Weights of a small self-supervised audio encoder (BEST-RQ): width 192, batches of 64.
Rows from block 5, named by matrix and row number. Rows with one number belong to one neuron. Each number is 50 + 10 x the weight over its row's rms, rounded and kept within 0 to 99. All counts start at 0. After the name is the row's rms in percent of the matrix's.
# fc1: MLP up (model.blocks.5.mlp.fc1.weight, 384x192), inputs 64-127
# fc2: MLP down (model.blocks.5.mlp.fc2.weight, 192x384, transposed), outputs 64-127
fc1.179 096:60 51 36 52 58 37 48 43 54 55 40 73 50 59 45 59 59 52 49 42 72 53 54 38 54 42 60 43 44 44 50 66 55 36 44 49 45 52 46 47 54 57 50 34 62 46 40 45 49 53 49 44 37 46 53 43 33 55 58 60 64 38 50 43
fc1.180 101:45 71 43 49 57 50 42 45 47 57 29 55 56 59 53 44 64 60 46 70 51 63 63 45 62 58 65 54 42 44 33 52 50 57 39 48 63 65 47 71 31 56 57 41 51 59 38 38 49 62 42 42 61 43 59 48 46 65 52 60 59 66 57 40
fc1.181 092:42 40 41 58 56 52 46 56 50 53 44 45 47 45 42 26 57 52 50 38 51 70 50 53 45 65 42 32 51 62 58 63 42 39 42 43 55 48 51 50 33 51 63 55 38 40 58 62 50 50 46 44 56 42 45 67 46 56 57 66 45 51 52 51
fc1.182 133:40 63 61 38 58 34 51 54 34 43 74 46 56 55 39 59 44 46 47 39 48 43 44 54 62 55 55 58 64 49 38 41 50 60 51 66 58 35 54 37 39 55 52 47 63 42 55 41 69 53 68 55 46 45 42 61 51 52 48 49 43 46 57 52
fc1.183 096:51 39 38 50 46 53 52 36 56 41 50 54 63 59 44 33 54 32 44 48 61 57 28 41 50 55 47 39 45 57 54 54 44 57 47 38 59 36 46 43 50 42 42 56 37 31 50 63 52 41 24 41 44 66 47 41 33 33 42 41 60 42 27 49
fc1.184 114:49 59 45 36 49 48 47 44 40 67 41 47 71 40 65 46 57 63 53 36 45 49 46 63 63 46 56 48 52 59 55 50 61 71 68 63 43 61 60 43 39 58 42 36 42 42 43 45 63 40 49 44 48 59 52 61 50 58 58 58 58 58 55 49
fc1.185 103:57 52 55 69 43 73 48 59 52 44 38 51 61 39 65 59 36 51 62 52 44 60 48 36 54 72 49 49 70 66 56 32 45 42 47 65 30 43 53 42 33 56 60 36 38 38 54 40 43 51 38 49 50 43 49 61 40 54 50 45 57 56 45 45
fc1.186 095:60 51 56 62 69 65 45 56 63 37 43 46 38 40 46 59 45 58 63 60 36 45 50 33 48 54 42 38 61 53 48 52 48 41 51 45 49 50 43 69 63 58 43 43 29 29 58 50 37 60 59 52 42 50 56 46 39 50 44 59 37 43 37 44
fc1.187 078:53 61 34 43 59 32 49 51 55 61 66 65 65 55 49 58 59 59 54 34 56 60 66 49 41 36 59 50 44 39 40 59 47 54 50 65 57 56 46 45 65 61 39 53 53 66 67 25 17 63 54 35 56 49 46 38 53 47 43 41 37 47 51 49
fc1.188 103:52 49 59 56 48 40 64 62 51 54 50 40 58 65 42 44 52 59 34 41 66 50 39 34 64 54 50 53 68 32 51 39 62 43 49 45 37 48 43 47 47 50 59 58 48 63 62 56 49 53 45 46 51 33 44 66 59 26 38 57 47 60 38 42
fc1.190 089:65 49 37 44 57 33 30 59 47 57 36 55 37 45 62 40 58 64 56 42 83 54 62 47 64 56 42 34 72 47 50 39 47 19 53 48 53 57 44 58 38 59 53 56 38 46 31 68 38 52 39 45 50 64 67 46 50 41 59 64 56 41 51 29
fc1.191 081:42 44 35 53 48 42 50 46 48 49 62 61 65 56 48 52 56 61 58 51 43 53 54 46 53 44 55 73 65 46 31 61 36 22 21 50 38 58 35 62 45 43 41 56 35 54 53 37 44 49 51 49 40 50 38 38 39 53 60 46 58 56 57 38
fc1.192 085:45 60 59 53 57 44 21 48 55 41 50 51 34 47 46 29 47 77 58 54 49 35 49 37 54 47 48 48 68 59 42 52 46 51 61 43 43 55 58 44 34 43 53 35 55 36 51 39 51 54 48 60 52 42 50 50 28 52 61 54 44 65 41 43
fc1.193 092:40 51 74 43 54 23 57 41 54 62 57 59 36 53 54 49 49 38 43 42 58 59 42 59 52 60 60 46 57 46 45 69 47 44 53 42 50 55 42 42 44 49 52 80 45 56 68 60 46 55 63 52 34 51 35 31 45 36 57 46 48 60 59 52
fc1.194 117:45 46 59 41 65 66 60 57 44 59 40 42 36 45 38 73 63 48 49 35 45 44 53 42 36 56 55 34 39 54 58 53 46 65 60 52 44 51 45 59 66 53 44 59 57 52 38 54 41 59 61 62 49 51 55 56 48 44 47 57 59 31 29 70
fc1.195 109:53 43 45 35 56 51 54 44 39 57 30 54 48 62 40 50 33 59 61 54 55 57 54 59 44 56 62 50 50 50 45 49 54 51 38 53 31 56 44 50 30 32 47 50 63 52 30 66 54 49 55 30 41 52 57 52 66 52 58 62 53 59 27 61
fc1.196 109:41 53 39 54 47 40 31 37 52 60 64 35 50 35 49 62 50 31 62 47 57 37 35 26 56 39 56 48 47 42 52 31 42 61 29 41 51 43 54 42 51 47 39 55 49 65 51 42 44 47 68 51 44 48 40 58 49 32 63 43 47 43 39 29
fc1.197 107:38 47 45 43 63 40 66 44 33 65 43 44 55 44 51 38 57 48 54 33 63 51 60 32 54 45 48 40 45 49 71 36 61 42 58 61 50 60 34 59 57 58 53 38 59 54 51 38 56 47 50 61 61 48 49 39 42 42 47 48 62 66 62 51
fc1.199 087:49 48 55 57 39 40 57 46 60 44 42 54 43 62 50 49 59 46 42 58 34 70 61 41 65 50 67 38 72 48 59 35 62 64 56 46 50 37 50 48 39 34 53 48 47 51 43 49 20 32 37 66 50 42 46 48 65 34 55 44 25 34 47 45
fc1.200 099:54 44 35 38 53 47 73 43 61 35 53 39 46 62 57 48 71 51 52 49 42 55 42 28 52 47 58 65 51 40 45 57 49 58 58 47 42 45 57 48 46 67 44 53 48 56 57 44 41 64 38 59 61 51 61 40 63 41 41 36 46 26 35 47
fc1.201 091:57 57 61 45 58 40 58 66 42 34 27 53 42 55 23 62 49 61 61 42 38 47 66 47 53 47 45 51 68 45 54 54 37 51 58 61 55 50 43 59 60 47 48 68 60 68 62 45 54 40 66 37 58 39 48 57 60 60 66 54 44 45 35 43
fc1.202 091:51 49 57 22 56 50 34 41 50 72 49 24 71 31 74 58 59 66 54 51 60 53 56 47 40 42 40 45 44 57 27 40 48 43 47 46 43 57 58 40 47 54 39 49 36 59 41 38 54 38 56 46 56 42 52 66 50 38 53 53 41 32 51 38
fc1.203 096:41 68 34 52 60 39 58 61 64 51 46 49 42 54 53 43 43 53 56 45 35 62 37 69 47 42 62 41 54 40 55 57 73 43 42 43 55 52 39 36 46 54 53 48 67 38 30 50 43 27 47 42 46 55 51 65 69 52 40 55 56 46 41 63
fc1.204 111:58 58 59 46 30 32 46 44 45 71 56 51 21 42 42 67 30 57 54 46 44 23 48 41 43 57 41 51 55 64 38 50 70 52 49 44 45 41 58 47 54 53 59 45 42 46 73 50 69 55 61 61 51 45 38 62 45 52 56 53 41 47 39 46
fc1.205 116:38 54 46 50 42 49 62 43 50 64 53 42 59 34 57 53 55 36 56 48 56 75 70 67 52 63 40 37 52 45 52 51 54 39 53 59 51 59 54 33 36 50 43 62 52 70 57 29 51 35 49 47 55 54 35 51 45 31 55 34 60 42 50 51
fc2.179 097:53 49 51 50 54 40 52 42 54 32 57 45 53 51 39 47 59 43 38 32 58 41 52 50 56 38 45 57 45 29 42 44 47 50 52 35 54 44 57 61 45 36 39 66 44 43 54 62 57 53 55 63 48 59 73 55 56 58 42 31 52 64 49 38
fc2.180 100:52 42 41 46 58 34 52 48 33 43 60 38 51 43 38 57 46 27 40 39 50 25 57 57 40 57 44 52 57 47 57 59 65 42 63 27 51 55 50 59 59 42 46 51 57 49 57 69 49 45 51 40 49 65 52 55 39 44 54 62 56 42 40 49
fc2.181 090:55 68 56 39 28 60 54 43 49 60 54 38 52 62 57 63 58 42 38 61 55 43 46 34 57 53 58 65 38 33 47 52 35 39 60 40 52 49 41 52 38 36 36 42 53 58 43 35 51 59 58 59 36 53 50 33 53 48 43 23 67 57 56 50
fc2.182 116:65 44 44 46 58 43 58 55 54 60 36 44 62 36 57 29 41 44 44 47 55 57 66 42 50 49 38 37 67 51 63 43 53 52 28 55 61 72 65 60 51 52 54 51 51 43 51 56 46 52 51 45 57 68 55 50 54 57 55 38 50 42 37 50
fc2.183 109:54 57 64 44 55 48 63 52 45 39 47 51 45 57 49 64 25 54 33 53 40 46 58 52 64 50 35 49 45 91 50 57 37 58 42 34 49 40 42 60 62 35 22 54 59 53 38 56 62 54 42 50 53 53 51 42 54 60 48 42 52 61 48 45
fc2.184 100:60 62 39 44 65 46 44 49 48 38 32 42 64 69 39 64 61 42 53 62 66 52 49 46 44 56 60 41 58 39 57 58 50 32 57 46 56 56 38 61 62 48 37 65 48 35 49 50 48 43 43 55 39 52 71 59 37 43 41 46 55 73 55 73
fc2.185 102:49 49 63 58 50 28 49 41 41 36 45 50 40 59 33 60 49 35 47 53 52 33 28 32 43 50 62 35 50 69 62 50 60 61 53 61 39 54 44 76 38 41 51 36 53 45 51 43 52 56 54 42 38 35 43 36 51 47 63 53 38 74 32 54
fc2.186 095:70 38 57 68 38 47 57 52 54 56 60 59 56 51 40 60 47 57 35 53 38 37 50 56 42 29 44 47 50 65 63 51 56 56 50 37 62 50 46 52 56 34 32 60 56 49 41 54 53 57 46 36 49 44 54 38 62 33 61 41 48 56 54 47
fc2.187 088:67 57 59 53 49 52 62 41 56 36 55 53 54 47 41 48 33 53 26 44 40 58 32 45 55 45 44 60 62 45 53 39 54 66 55 24 39 61 48 52 32 47 46 40 42 34 53 67 53 57 57 50 49 47 48 58 61 43 43 60 42 32 54 34
fc2.188 104:45 53 51 47 40 67 51 44 45 44 49 45 36 62 45 58 43 58 67 38 50 49 46 46 47 41 45 45 49 65 70 50 39 65 49 37 64 71 61 38 58 44 38 49 52 59 33 48 42 47 45 54 59 56 65 45 34 41 43 44 50 53 47 37
fc2.190 082:47 56 54 37 35 60 41 32 59 54 68 60 44 53 34 50 54 45 51 39 45 56 56 41 33 44 62 59 52 42 58 49 56 65 63 35 68 27 53 53 56 43 46 57 62 42 40 44 53 46 53 67 45 44 43 56 42 41 38 57 49 52 54 68
fc2.191 087:50 47 53 40 68 41 57 47 52 37 46 30 51 45 38 56 51 47 52 55 44 41 45 61 46 63 45 28 37 55 46 38 56 44 55 37 43 55 54 43 52 56 51 40 57 36 56 56 53 44 56 60 37 45 54 76 48 46 41 60 36 46 45 41
fc2.192 083:62 41 46 59 47 48 56 72 48 59 46 26 49 54 45 51 34 41 40 39 39 56 47 63 48 43 51 46 51 60 33 68 49 43 54 37 43 38 54 43 61 46 30 56 58 56 52 43 47 38 51 42 53 38 68 42 55 58 48 51 42 27 37 50
fc2.193 115:39 55 50 53 66 47 55 44 44 68 49 52 36 45 38 56 50 46 46 39 49 53 38 48 64 53 59 40 63 31 59 39 50 35 38 58 33 46 65 59 47 34 41 48 44 75 56 60 37 46 62 44 55 64 46 43 47 45 63 58 26 37 32 52
fc2.194 124:53 48 30 53 26 39 56 33 40 34 63 69 42 56 64 48 43 46 55 38 59 46 44 33 50 32 48 40 38 36 45 25 55 40 45 45 56 41 54 42 50 61 62 50 63 39 53 45 41 45 55 38 46 39 59 45 55 55 61 60 58 61 56 35
fc2.195 110:68 57 41 49 37 58 33 56 45 61 52 80 39 55 66 56 64 56 48 54 51 46 49 32 55 51 55 51 44 49 60 56 33 61 63 52 54 38 33 56 66 50 31 57 34 62 57 41 47 51 67 63 38 48 53 50 67 58 50 57 45 56 49 40
fc2.196 109:60 51 68 52 69 67 61 60 61 41 45 62 45 60 49 32 34 61 41 55 33 51 61 57 58 55 57 59 46 38 53 63 57 48 44 65 65 48 58 45 51 55 46 42 50 56 56 46 38 58 56 47 55 48 57 52 60 57 52 60 56 48 54 48
fc2.197 100:64 39 63 61 40 49 43 37 47 54 55 62 48 47 59 44 70 50 33 70 49 55 43 49 41 70 44 51 52 49 43 52 49 41 52 52 53 32 62 40 46 31 57 50 27 52 44 52 61 51 32 57 34 42 40 27 53 38 47 41 45 35 50 59
fc2.199 088:77 61 56 47 55 50 38 67 56 57 61 61 45 44 30 66 45 58 50 38 66 42 43 60 48 63 48 61 41 51 32 51 35 47 51 53 47 56 53 35 51 45 70 54 59 67 51 52 54 36 49 62 67 58 56 46 49 38 34 50 52 45 38 51
fc2.200 097:63 22 59 44 49 60 31 38 44 53 21 22 61 37 42 43 19 46 50 41 39 29 56 66 59 50 56 43 37 65 41 36 59 52 60 47 54 48 57 55 49 37 50 34 40 56 50 59 58 39 59 41 53 56 35 68 61 61 53 55 45 48 47 53
fc2.201 087:46 48 37 65 51 54 43 40 42 66 68 48 41 51 53 55 48 26 55 45 72 55 41 46 44 37 58 38 41 48 46 52 69 40 48 37 41 37 58 36 54 51 51 39 57 50 43 59 45 31 46 40 49 41 44 64 44 49 51 53 33 56 49 60
fc2.202 088:57 55 53 56 74 58 67 57 37 41 53 65 50 66 55 44 42 55 39 44 54 40 50 52 53 50 45 56 52 78 61 51 43 40 49 38 43 48 47 48 72 61 26 66 50 37 52 33 45 48 62 61 52 59 53 65 49 65 52 60 64 66 41 61
fc2.203 100:49 54 45 33 47 49 42 53 33 61 43 53 41 51 50 64 40 36 44 43 57 56 31 25 60 35 44 54 41 80 57 45 34 34 47 54 60 37 45 60 43 55 44 58 65 43 61 65 60 54 43 58 47 52 62 41 42 62 41 35 47 60 57 50
fc2.204 108:64 46 59 49 60 64 50 36 49 35 27 45 43 60 51 44 65 53 45 53 40 44 50 34 43 42 42 54 46 32 71 55 52 58 54 60 46 45 45 55 42 47 57 68 62 53 59 61 43 49 45 45 43 59 71 42 57 41 49 30 51 67 54 54
fc2.205 099:40 45 48 52 39 60 66 60 57 54 49 43 49 47 43 55 47 58 54 63 41 54 57 29 57 44 52 67 47 54 47 46 48 29 59 43 59 39 49 46 56 56 30 54 47 21 44 53 71 57 37 45 29 58 43 40 58 60 47 41 48 54 61 56