python train.py --model="self-supervised audio encoder (BEST-RQ)" --dataset="acted Russian speech (Dusha)" --train_examples=26041 --n_mels=64 --hop_length=160 --input="log_mel" --win_length=400 --codebook_size=256 --mask_prob=0.08 --arch="transformer" --norm="layernorm" --norm_position="pre" --activation="quick_gelu" --mlp_ratio=2 --head_dim=48 --fused_qkv=true --bias="all" --qk_norm=true --parallel_block=false --inner_norm=false --drop_path=0.1 --subsampling=4 --layers=12 --width=192 --positions="conv" --init="orthogonal" --residual_init="zero_last" --optimizer="soap" --beta2=0.99 --lr=0.0026 --beta1=0.9 --shampoo_beta=0.99 --eps=1e-08 --precondition_frequency=25 --max_precond_dim=512 --one_sided=false --adamw_lr_other_params=0.0017 --grad_clip=1.0 --steps=5600 --batch_size=64 --epochs=13.8 --lr_schedule="cosine" --final_lr_fraction=0.05 --warmup_steps=280 --weight_decay=0.1 --adamw_weight_decay_other_params=0.01
Rows from block 3, named by matrix and row number. Rows with one number belong to one attention dimension. Each number is 128 + 32 x the weight over its row's rms, rounded and kept within 0 to 255. All counts start at 0. After the name is the row's rms in percent of the matrix's.
# v: attention query, key and value (stacked) (model.blocks.3.attn.qkv.weight, 576x192, the v third), inputs 0-191
# proj: attention output (model.blocks.3.attn.proj.weight, 192x192, transposed), outputs 0-191
v.97 123 [137 168 116  70 108  82  82 124 118 113 122 115 131 143 159 115 122 133 128 108 126 133 122 143 163 139 135 137 165 100 178 161 134  81 129 232 105  77 106 149 143 200 146 148 124 161 194 209 100 116  70 137  76 149 133  83 169 130 108 123 125  78 180 133  84  96 140 166 119 113 105 114 119 127 116 134 143 121 145 161 162 153 171 103 137 111 123 159 129 123  97 110  87 154  96 119  98 117 219  81 139 141 124  76 163 185 140 141 140  55 105 152  96 137  92  82  89 131 201 118  98 104 120 133 128 153 143 189 115 143 212 165  94 146  52 102 123 115 114 147 144 127 130 126 121 131  80 111 177  76 123 120  84 101 148 129 100 161 154 105 101  95 160 158 130 155 101  77 109 134 140 152 149 131  68 100 170 121 193  98  78 171  98 112 182 134 141 152 130 135  90 116]
v.98 120 [117 122  94 116  86 146  77 160  91 125 126 162 168 134 138 135 108 119 122 150 133 143 127  99 132 126 142 142  85 171  68 100 195 148 119  80  60 142 153 128 124 131  53 143 200 190 128 175  81  87 168 163 122 202 130 100 157 151 142 105 142 165  80  93 116  98  95 160 154 140 132 121 109 137 114 122 150 129 110 116  94  84 123 132 122 131  99 118 172 152 186 107 148 132  96  90 120 140 149 124 123 112 115  96 155 127 137 174  77 162 112  91 108 123 128 111 102  51 175  91  74  96  64 138 113 144  74 135 132 122 156 172 102 121 103 126  23 136 100 140  78 129 108 114 163 112  86 153 127 159 153 131 109  83 162 141 154 149 176 124 135 117 143 109  61 145 177  37  97  98 183 146 141 127 128 166 149  72 126 123 184 161 111 135 109 119 141 108 129 183  58 109]
v.99 131 [152  74 108  97 102  96  72 121 157 141 141 241 205 165 151  96 128 133 164 137 136 107 164 121 121 137  94 172 107  41 122 119 122 134 128 142 107 150 143 143 135  96 175 156 123 128 134 116 118  91 135 111 118 147 163 149 138 118  76 118 138 137 111 146 111 140 148 129  70  69 162 155 140 150 171 112 132 118 137 143  98 158 124 138 119  90 158 137 110 116 154 106 110 193 120  85  74  89 134 146 111 117 155  97 142 167 130  69 128 166 146 114  96 165 122 152  66 121 181 134 153  93 148  89 114  93  50 104 136 105 126 145 109 165 104 103  64 116 134  96  87 172 124 169 150 136  97  58 147 105 211 177  62  78 113 112 153 174 176 157 148 184  91 140 152 140 134 113 128 169 138 198 176 183 166 168 135 145  87 124 142 124 109 101 143 125 162 140 109  79 167 161]
v.100 112 [141 108 115 104 118 166 119  83  92 109 117 140  83  98  79  86  94 156 136 108 114 103  85  89  97 164  88 138 133 181 119 116 104  77 135 114 121 201 138 129 126  90 149 129 113 164 108 180  92  81 149  74 129  62 116 167 204 100 163 138 146 100 145 122 127 143 171  97  70  93 159 138 156  99 147  95 143 163  97 117 165 132 165 158 167 193 149 187 111  94 122 143  69  98 108 165 108 102 117  97 111  98 111 138 151 124 180 143 114 255  57 142 137  98 164 148 171 144 144  89 158 134 141 113 131 148 174 125 121  92 130  75 145 124 116 102 167 121  80 102 111 145 116 172 135 140 172 201 137 161 169 139 173  94 148 163 110 115 178 136 165 127 148 150  87 140 138 107 152 153 168 109 109 150 134 197 177  98 134 129 172 121 115  99 145  96 101  77  89 128 137 131]
v.101 109 [ 90 102 145 148  94 148 125 138 136  72  83 150 142 123 126 191 130 173 149 101 180 150 131  89  92  71  91  58  84 179 148 163 156 136 119 138 101 136 129 146 180 118 128 103 120 120 165 120 128 100 150 158  70 120 128 153  82 138 169 138 137 163 140 181 125 173 139 171  61 121 152 124 103 109 158 105 143 143 146 114 108 100 158 122 128 110  96 122 130 100 199 137 133 140 191 103 120 116 150  48 140 113  99  80 142 122 225 157  69 151 107 129 123 136  87  69 106  20 155 127 165 100 131 163 117 141  89 137 143 165 169 177  72  97 131 101 104 121 139 166  82  73 125 129  42 131 147  66 135 112 148 150  84 160 116 105 107  98 145 119 154 151 141  96 200 137 167 134  79 139 139 152 104 121 131 142 138  78 160 140 157 133 163 139 101 130 139  99 140 107  87 151]
v.102 111 [ 97 159 143 121 139 106 146 130 148 142 183 155  96 181  97 104 119 133 113 135 158 196 147 141 115 145 158 148  84 184 165 132  83 134 115  95 155 148 103  96  98  98 138 147 167 169 150 151 110 140 199 148 147 114  89 124 161  83 167 164 124 168  74 122  88 139 137 152 209 107  47 151 121  93 136 163 124 123 122 124 167 152 157 169 122 132 136 152 147 189 110  85 104 122  98 166 161 125 169 126 168 121  63 110 151 204 134 128 141 143  94  75 174  98 155  96 122 141 155  81 147 153 180  96 154 118 181 150 186 118 125 102 134 122  23 125  93 115  73  94  74 108 135 137  98 139 137 121 168  74 139 155 121 129 104 158 131 190 171 100 134 100  90 120 142 108 122  73  84 145 116  79 107 153 127 124 134 157 137  73  90 163 191 111 111  82 156 150 123  83 159 113]
v.103 097 [137  95 148 128 118 102 107 108 118 113 167 125 107 131 113 111 144 172 158 132 166 106  95 186 111 145 168  69 147  87 190 137 185 116  94 138 137 193 179  78 136  70 141  65 103  91  92 104 138 153 133 197 122 164 215  85 161 122  90  79 129 188 199 102 100  72  96  74 131  99 100  96  96  94  95 125 105 140 131 156  74 170 114  79 157 154 117  59 113 176 108 154 126 112 130 105  86 117 125  96 149  85 114 153 146  96  99 132 183 127 132 127 130 102 152 125 121 108 131 151 133 136 100 107  90  81 169 145 155 180  68 106 153 153 178 132  98  95 150 112 168 183 148 122 143 123  51 151 148 136 154 101 121 107 153 130  77 125 147 165 125  95 137  75 168 122 135 151 146 129 103  75 114 143 130 114 113 132  93 170  71 132 108 118  94 150 178 150 175  90 103 137]
v.104 121 [111 105 105 112 124 122 150 124  92 119 115 115 147 155 114 114 133 158  82 172 118 111 122 172 116 111 114 151  86  67 131  72 146 124  78  52 160 188 148 148 210 152 128 146  92 161 106 148 171 127 111 146 122 195 139 100 117 119 161 144 134 151 150 147 206 130 102 124 127 133 176 160 135 126 105 154 142 144  87 133 128 179 162  81 141 144 161 109 148 169 137 101  61 112 122  85 183 195 119 128 133 138  88 122 102 123 174 139 155 177  40  91 102 183 109 155 165 101 164 115 157  51 138 126  87  91 140 196 135 140 143 134 228 154 113 107 132 123 114 130 113 108 165 127 158 150 126 146  84 145 150 131 117 106 105 146 156 125  80 137 117 137 147 144 117 151 177 140 167 129  93  70  91 118 167  94  70  87 155 146  58 177 120 131 111  53 103 116 111 108 110 160]
proj.97 120 [150 128 180 186  93 139 166 139 158 144 118 111  99 101 141 129 156 144 109 184 101  93 111  66 101 149  71 172 121 104  71 131 149 157 100  88 133 133 171 112  89  82 109  89 155  95  54 132 120  81 158  99 107 101  80 124 134 136 172 122 123 147  81  96 126 135 121  87 106 151 115 103 157  87 119 130 124 137 105  83 124 143  63 146 137 165  86 137 127  79 180 136 139  83 117 100 151  97 112 131 164 160  82 131  84 144 101  85 121 115 118 130 199 151 117 185 131  87 105 194 169 122 117 113  86 127  88  88 108  77 126  95 105  79 155 166 106 130  74 117  95 136 101 130 147 129 131 122 107 171 133 136 152 103  48 126 160 103 135  85 139 164 123 123 164 101 169 104  98 101  93 125 101 138 190 158 175 104  74 136 104  35  74 112 123  57 125  97  99 117 177 174]
proj.98 108 [198  91 157 168  71 138  77  93  83 118 123  57  94 164 118  95 182 113 109 122 163  97 181 145 134 124 157 182 123  81 101 115 118 158 114 170 168 126 174  91 116 119 152 151 135 138 123 155 150 140 121 139  81 110 164 174  77 155 118  81 160 144 115  93 122 141  81  68 176 118 174 160 145 137 109 151  71 152 156 137 147 147 141 174 131 109 149 114  95 106  92 100 119 142  83 120 140 104  74 171 175 120 112 165 116 150 141 120 202  84 171 109 138  84 119 170 145 162 139 133 116 127 113 151 126  94 125  90 129  96 158 123 195 118 193 156 120 201 114  79 157 124 129 112  96 142 149 172  83 129 176 105 143 188 149 107 116 138 127 118 127 150  82 187 151  60 107 134  98 196 111 178 102 144 117  94  98 110 138 121  61 115  94  99 121 171 139  94 166  72 142 114]
proj.99 107 [182 123 155 198 125 194 179 108 146 142 153  58  89 127 110 157  98  72  97  98 164  75  85 160 133 144 144 117 109 170 123 111 140 129  80  97 113 125  75 123  89 129  75 105 101 121 116  98 119 136 103 154 120 120  47 123 143 122 148 129 118  70 121  62 154 103 125  92 101 148  98 164 122  73 124  83 122 147 143 118 135 169 115 176 152 133 131 135 157 156  94 106 111  82 120 127 139 215 130  91 149 120  84 123  65 155 134 152 134  95 104 167 106  62  59 155 151 192 191 117 134 131 136 115 120 104 163 165 127 183 170 129 156  67  74  73 101 105 117 130  99 134  98 129 134  97 183 146  88 154  84 155 164 174 147 113 135 102 153 109  57  82 147 110 105  76 167 129 164  99  84  90  82 131 121 135 132 163 129  97  93 156 125 137  96 131 122  98 132 113 134  97]
proj.100 108 [126 148 141 149  76  77 156 107  46 146 169 167 121 147 156 155 108  65  98 131 142 130 110 105 125 134 124  74 146 117 168 151 122 138 135 152 104 105 149 103 192  97  75  81 134 115 147  66 127 141  93 157 167 111 145  93  52 122 122 155  95 146 185 114 148 148 122 126 168 159 133 143  65 146  68  59  87  94 101 153  94 147 138 149 163 100 108 108 148 151 119  73 118  93 140 128 115 105  98 127 127 132 165 130 129 103  42 134 172  80 160 151  96 114 116  88  96 134  89  83  90 135  97  93 121  96  83 132 127 125 137 114  98 106 159 168 107  70 128  78 182 123 119  47 134 142 108  84  74 135 174 122 155 145 168 102 100 104 137  87 110  69 146  81 122 159 101 123  88 132 170  88 117 136 131  92 113 166 121 121 161 119 224 165 144 102 159 120  79 139  95 152]
proj.101 105 [147 109 121 216 117 120 136 127  79 175 158 149 138 155 160 110 141 161 129 115 102 116  91 173 149 176 207 156 160  97 121 147 114 157 147 127 131 142 126 158 122 173 144 138  90 133  73 107 133 196  97  93 141 132 109  98 123 157 127 103 126 141 118  44 140  92 146  67 163 103  61 203 117  92  93 135 122  98 126 100 144  66  49  98 114  79 197 118 162  72  91 116 114 120  83  97  98  95  78 163 155 172  94 128 146 121 142  75 161 137 146 131 168  91 127  88 155 182  57 129 116 156  93 128 158 120 144 124 119 138 153 100 123  91  98 111 173 106 114 105 138 181 140 129 124 101 140  82 101 144 157 132 159 117 102 150 124 108 118 153  88 130 119  68  41 140 126 149 137 112 160 123 125 140 129  80 107 116 113 125  60 119  40 101 111 109 125 114 142 136 124  73]
proj.102 108 [ 83  75 166  98 115 157  61 130 136 114 102 100  94 128 167  96  93 156 121 142 148  72 116  91  94  92 106 139 180  48 142 121 141 179 155 119 112 121 139 141 143 179 102 110 106 154 141 124 148 148  91  66  90 115 116 103 132  84 103 114 103 148 143 131  86 109 115  80 111 160 122 158 103 143  56 118 111 126 121 138 183 172 158  94 163  84 118 104  81  69 143 111 137 100  89 108 141 166 101 152 109 152 101 145 126 120  70 114 153 123 149 127 155 136  88 106 133  63 136  80  85 122 133 163 163 103 144 128 122 143  77 137  72 134 146 107 146 149 106 106 164  87  55  98  59 120 236 188  67 177 133 123 147 130 169 101 175 116  94 137 159 170 136 149 112 156 142 121 156  69 119 144 148  85 143 127 141 137 115 159 127 114  94 171 176 132 161 107 189 151  81 176]
proj.103 091 [103 113 174 133 150 183  90 142 125 153 109 133 126 144 107 160 111 131 164  54 150 140 126 119 113  91 129 124 161 103 152 117  82 102 141 122 106 161 113 131 112 153 139 153  89 106 136 137 113  91 121  93 140  64  82 141 102 108 126 129 124 101  43 155 133 169  83 160 121 167 187 198 174 193 143 149 155  91 122 106 193  87 125 156 164 127 142 183 150 132 145 159 123 149 161 116 156  88 118 118  56 137 106 121  71 140 158 150  42 124 164 110  20 162  86 116  82 127 149  76 112  70 124 110 157 166 118 109 104 121 150 136 181 116 139  93  74  87  80 119 135  87 133 152  99 126 180 129 122 130 119 115  74 136 118 175 144 127  92 116 146 167 114 171  79 145  85  93 144 108 142 100  93 120 146 115 150 142 165 111 157 132 147 132 134  65  88  56 128 188 161 148]
proj.104 112 [125  91 110 155 137 136  99 106 103 129 171 135 107 133 185 158  90 108 170  49 123 141 111  96 163 123 104 139 134 153 118 138 111 112 131 150 159 155  92 100  78 171 123  91 119  57 152 178 101 183 103 141 142  85 163 147 151 141  87  19 148  86  99 135 104 108  89 115  81 157 112  83 188 128 113 147 124 124 131 112 128 108 110 191 122 127 126 137 101 142  60 131 150 157 152 167 106  74 148 129 119  95 192 131  58 177 118 164  80 134 165 162 186 120 159 150 140 157 106 139 101 122 123 113 161 149 122  66 124 144 109 108 125 106  71 138 173 113  95 160 169 122 126  82 106  56 135 171 116 112 195 115 121 128 175  88 116 132 165 157 124  98  76 185  86 100  97 126 133 174 130 187 126  74 115 155 166  98 135  67 118  74  97 165  97 134 118 120 112 136 127 108]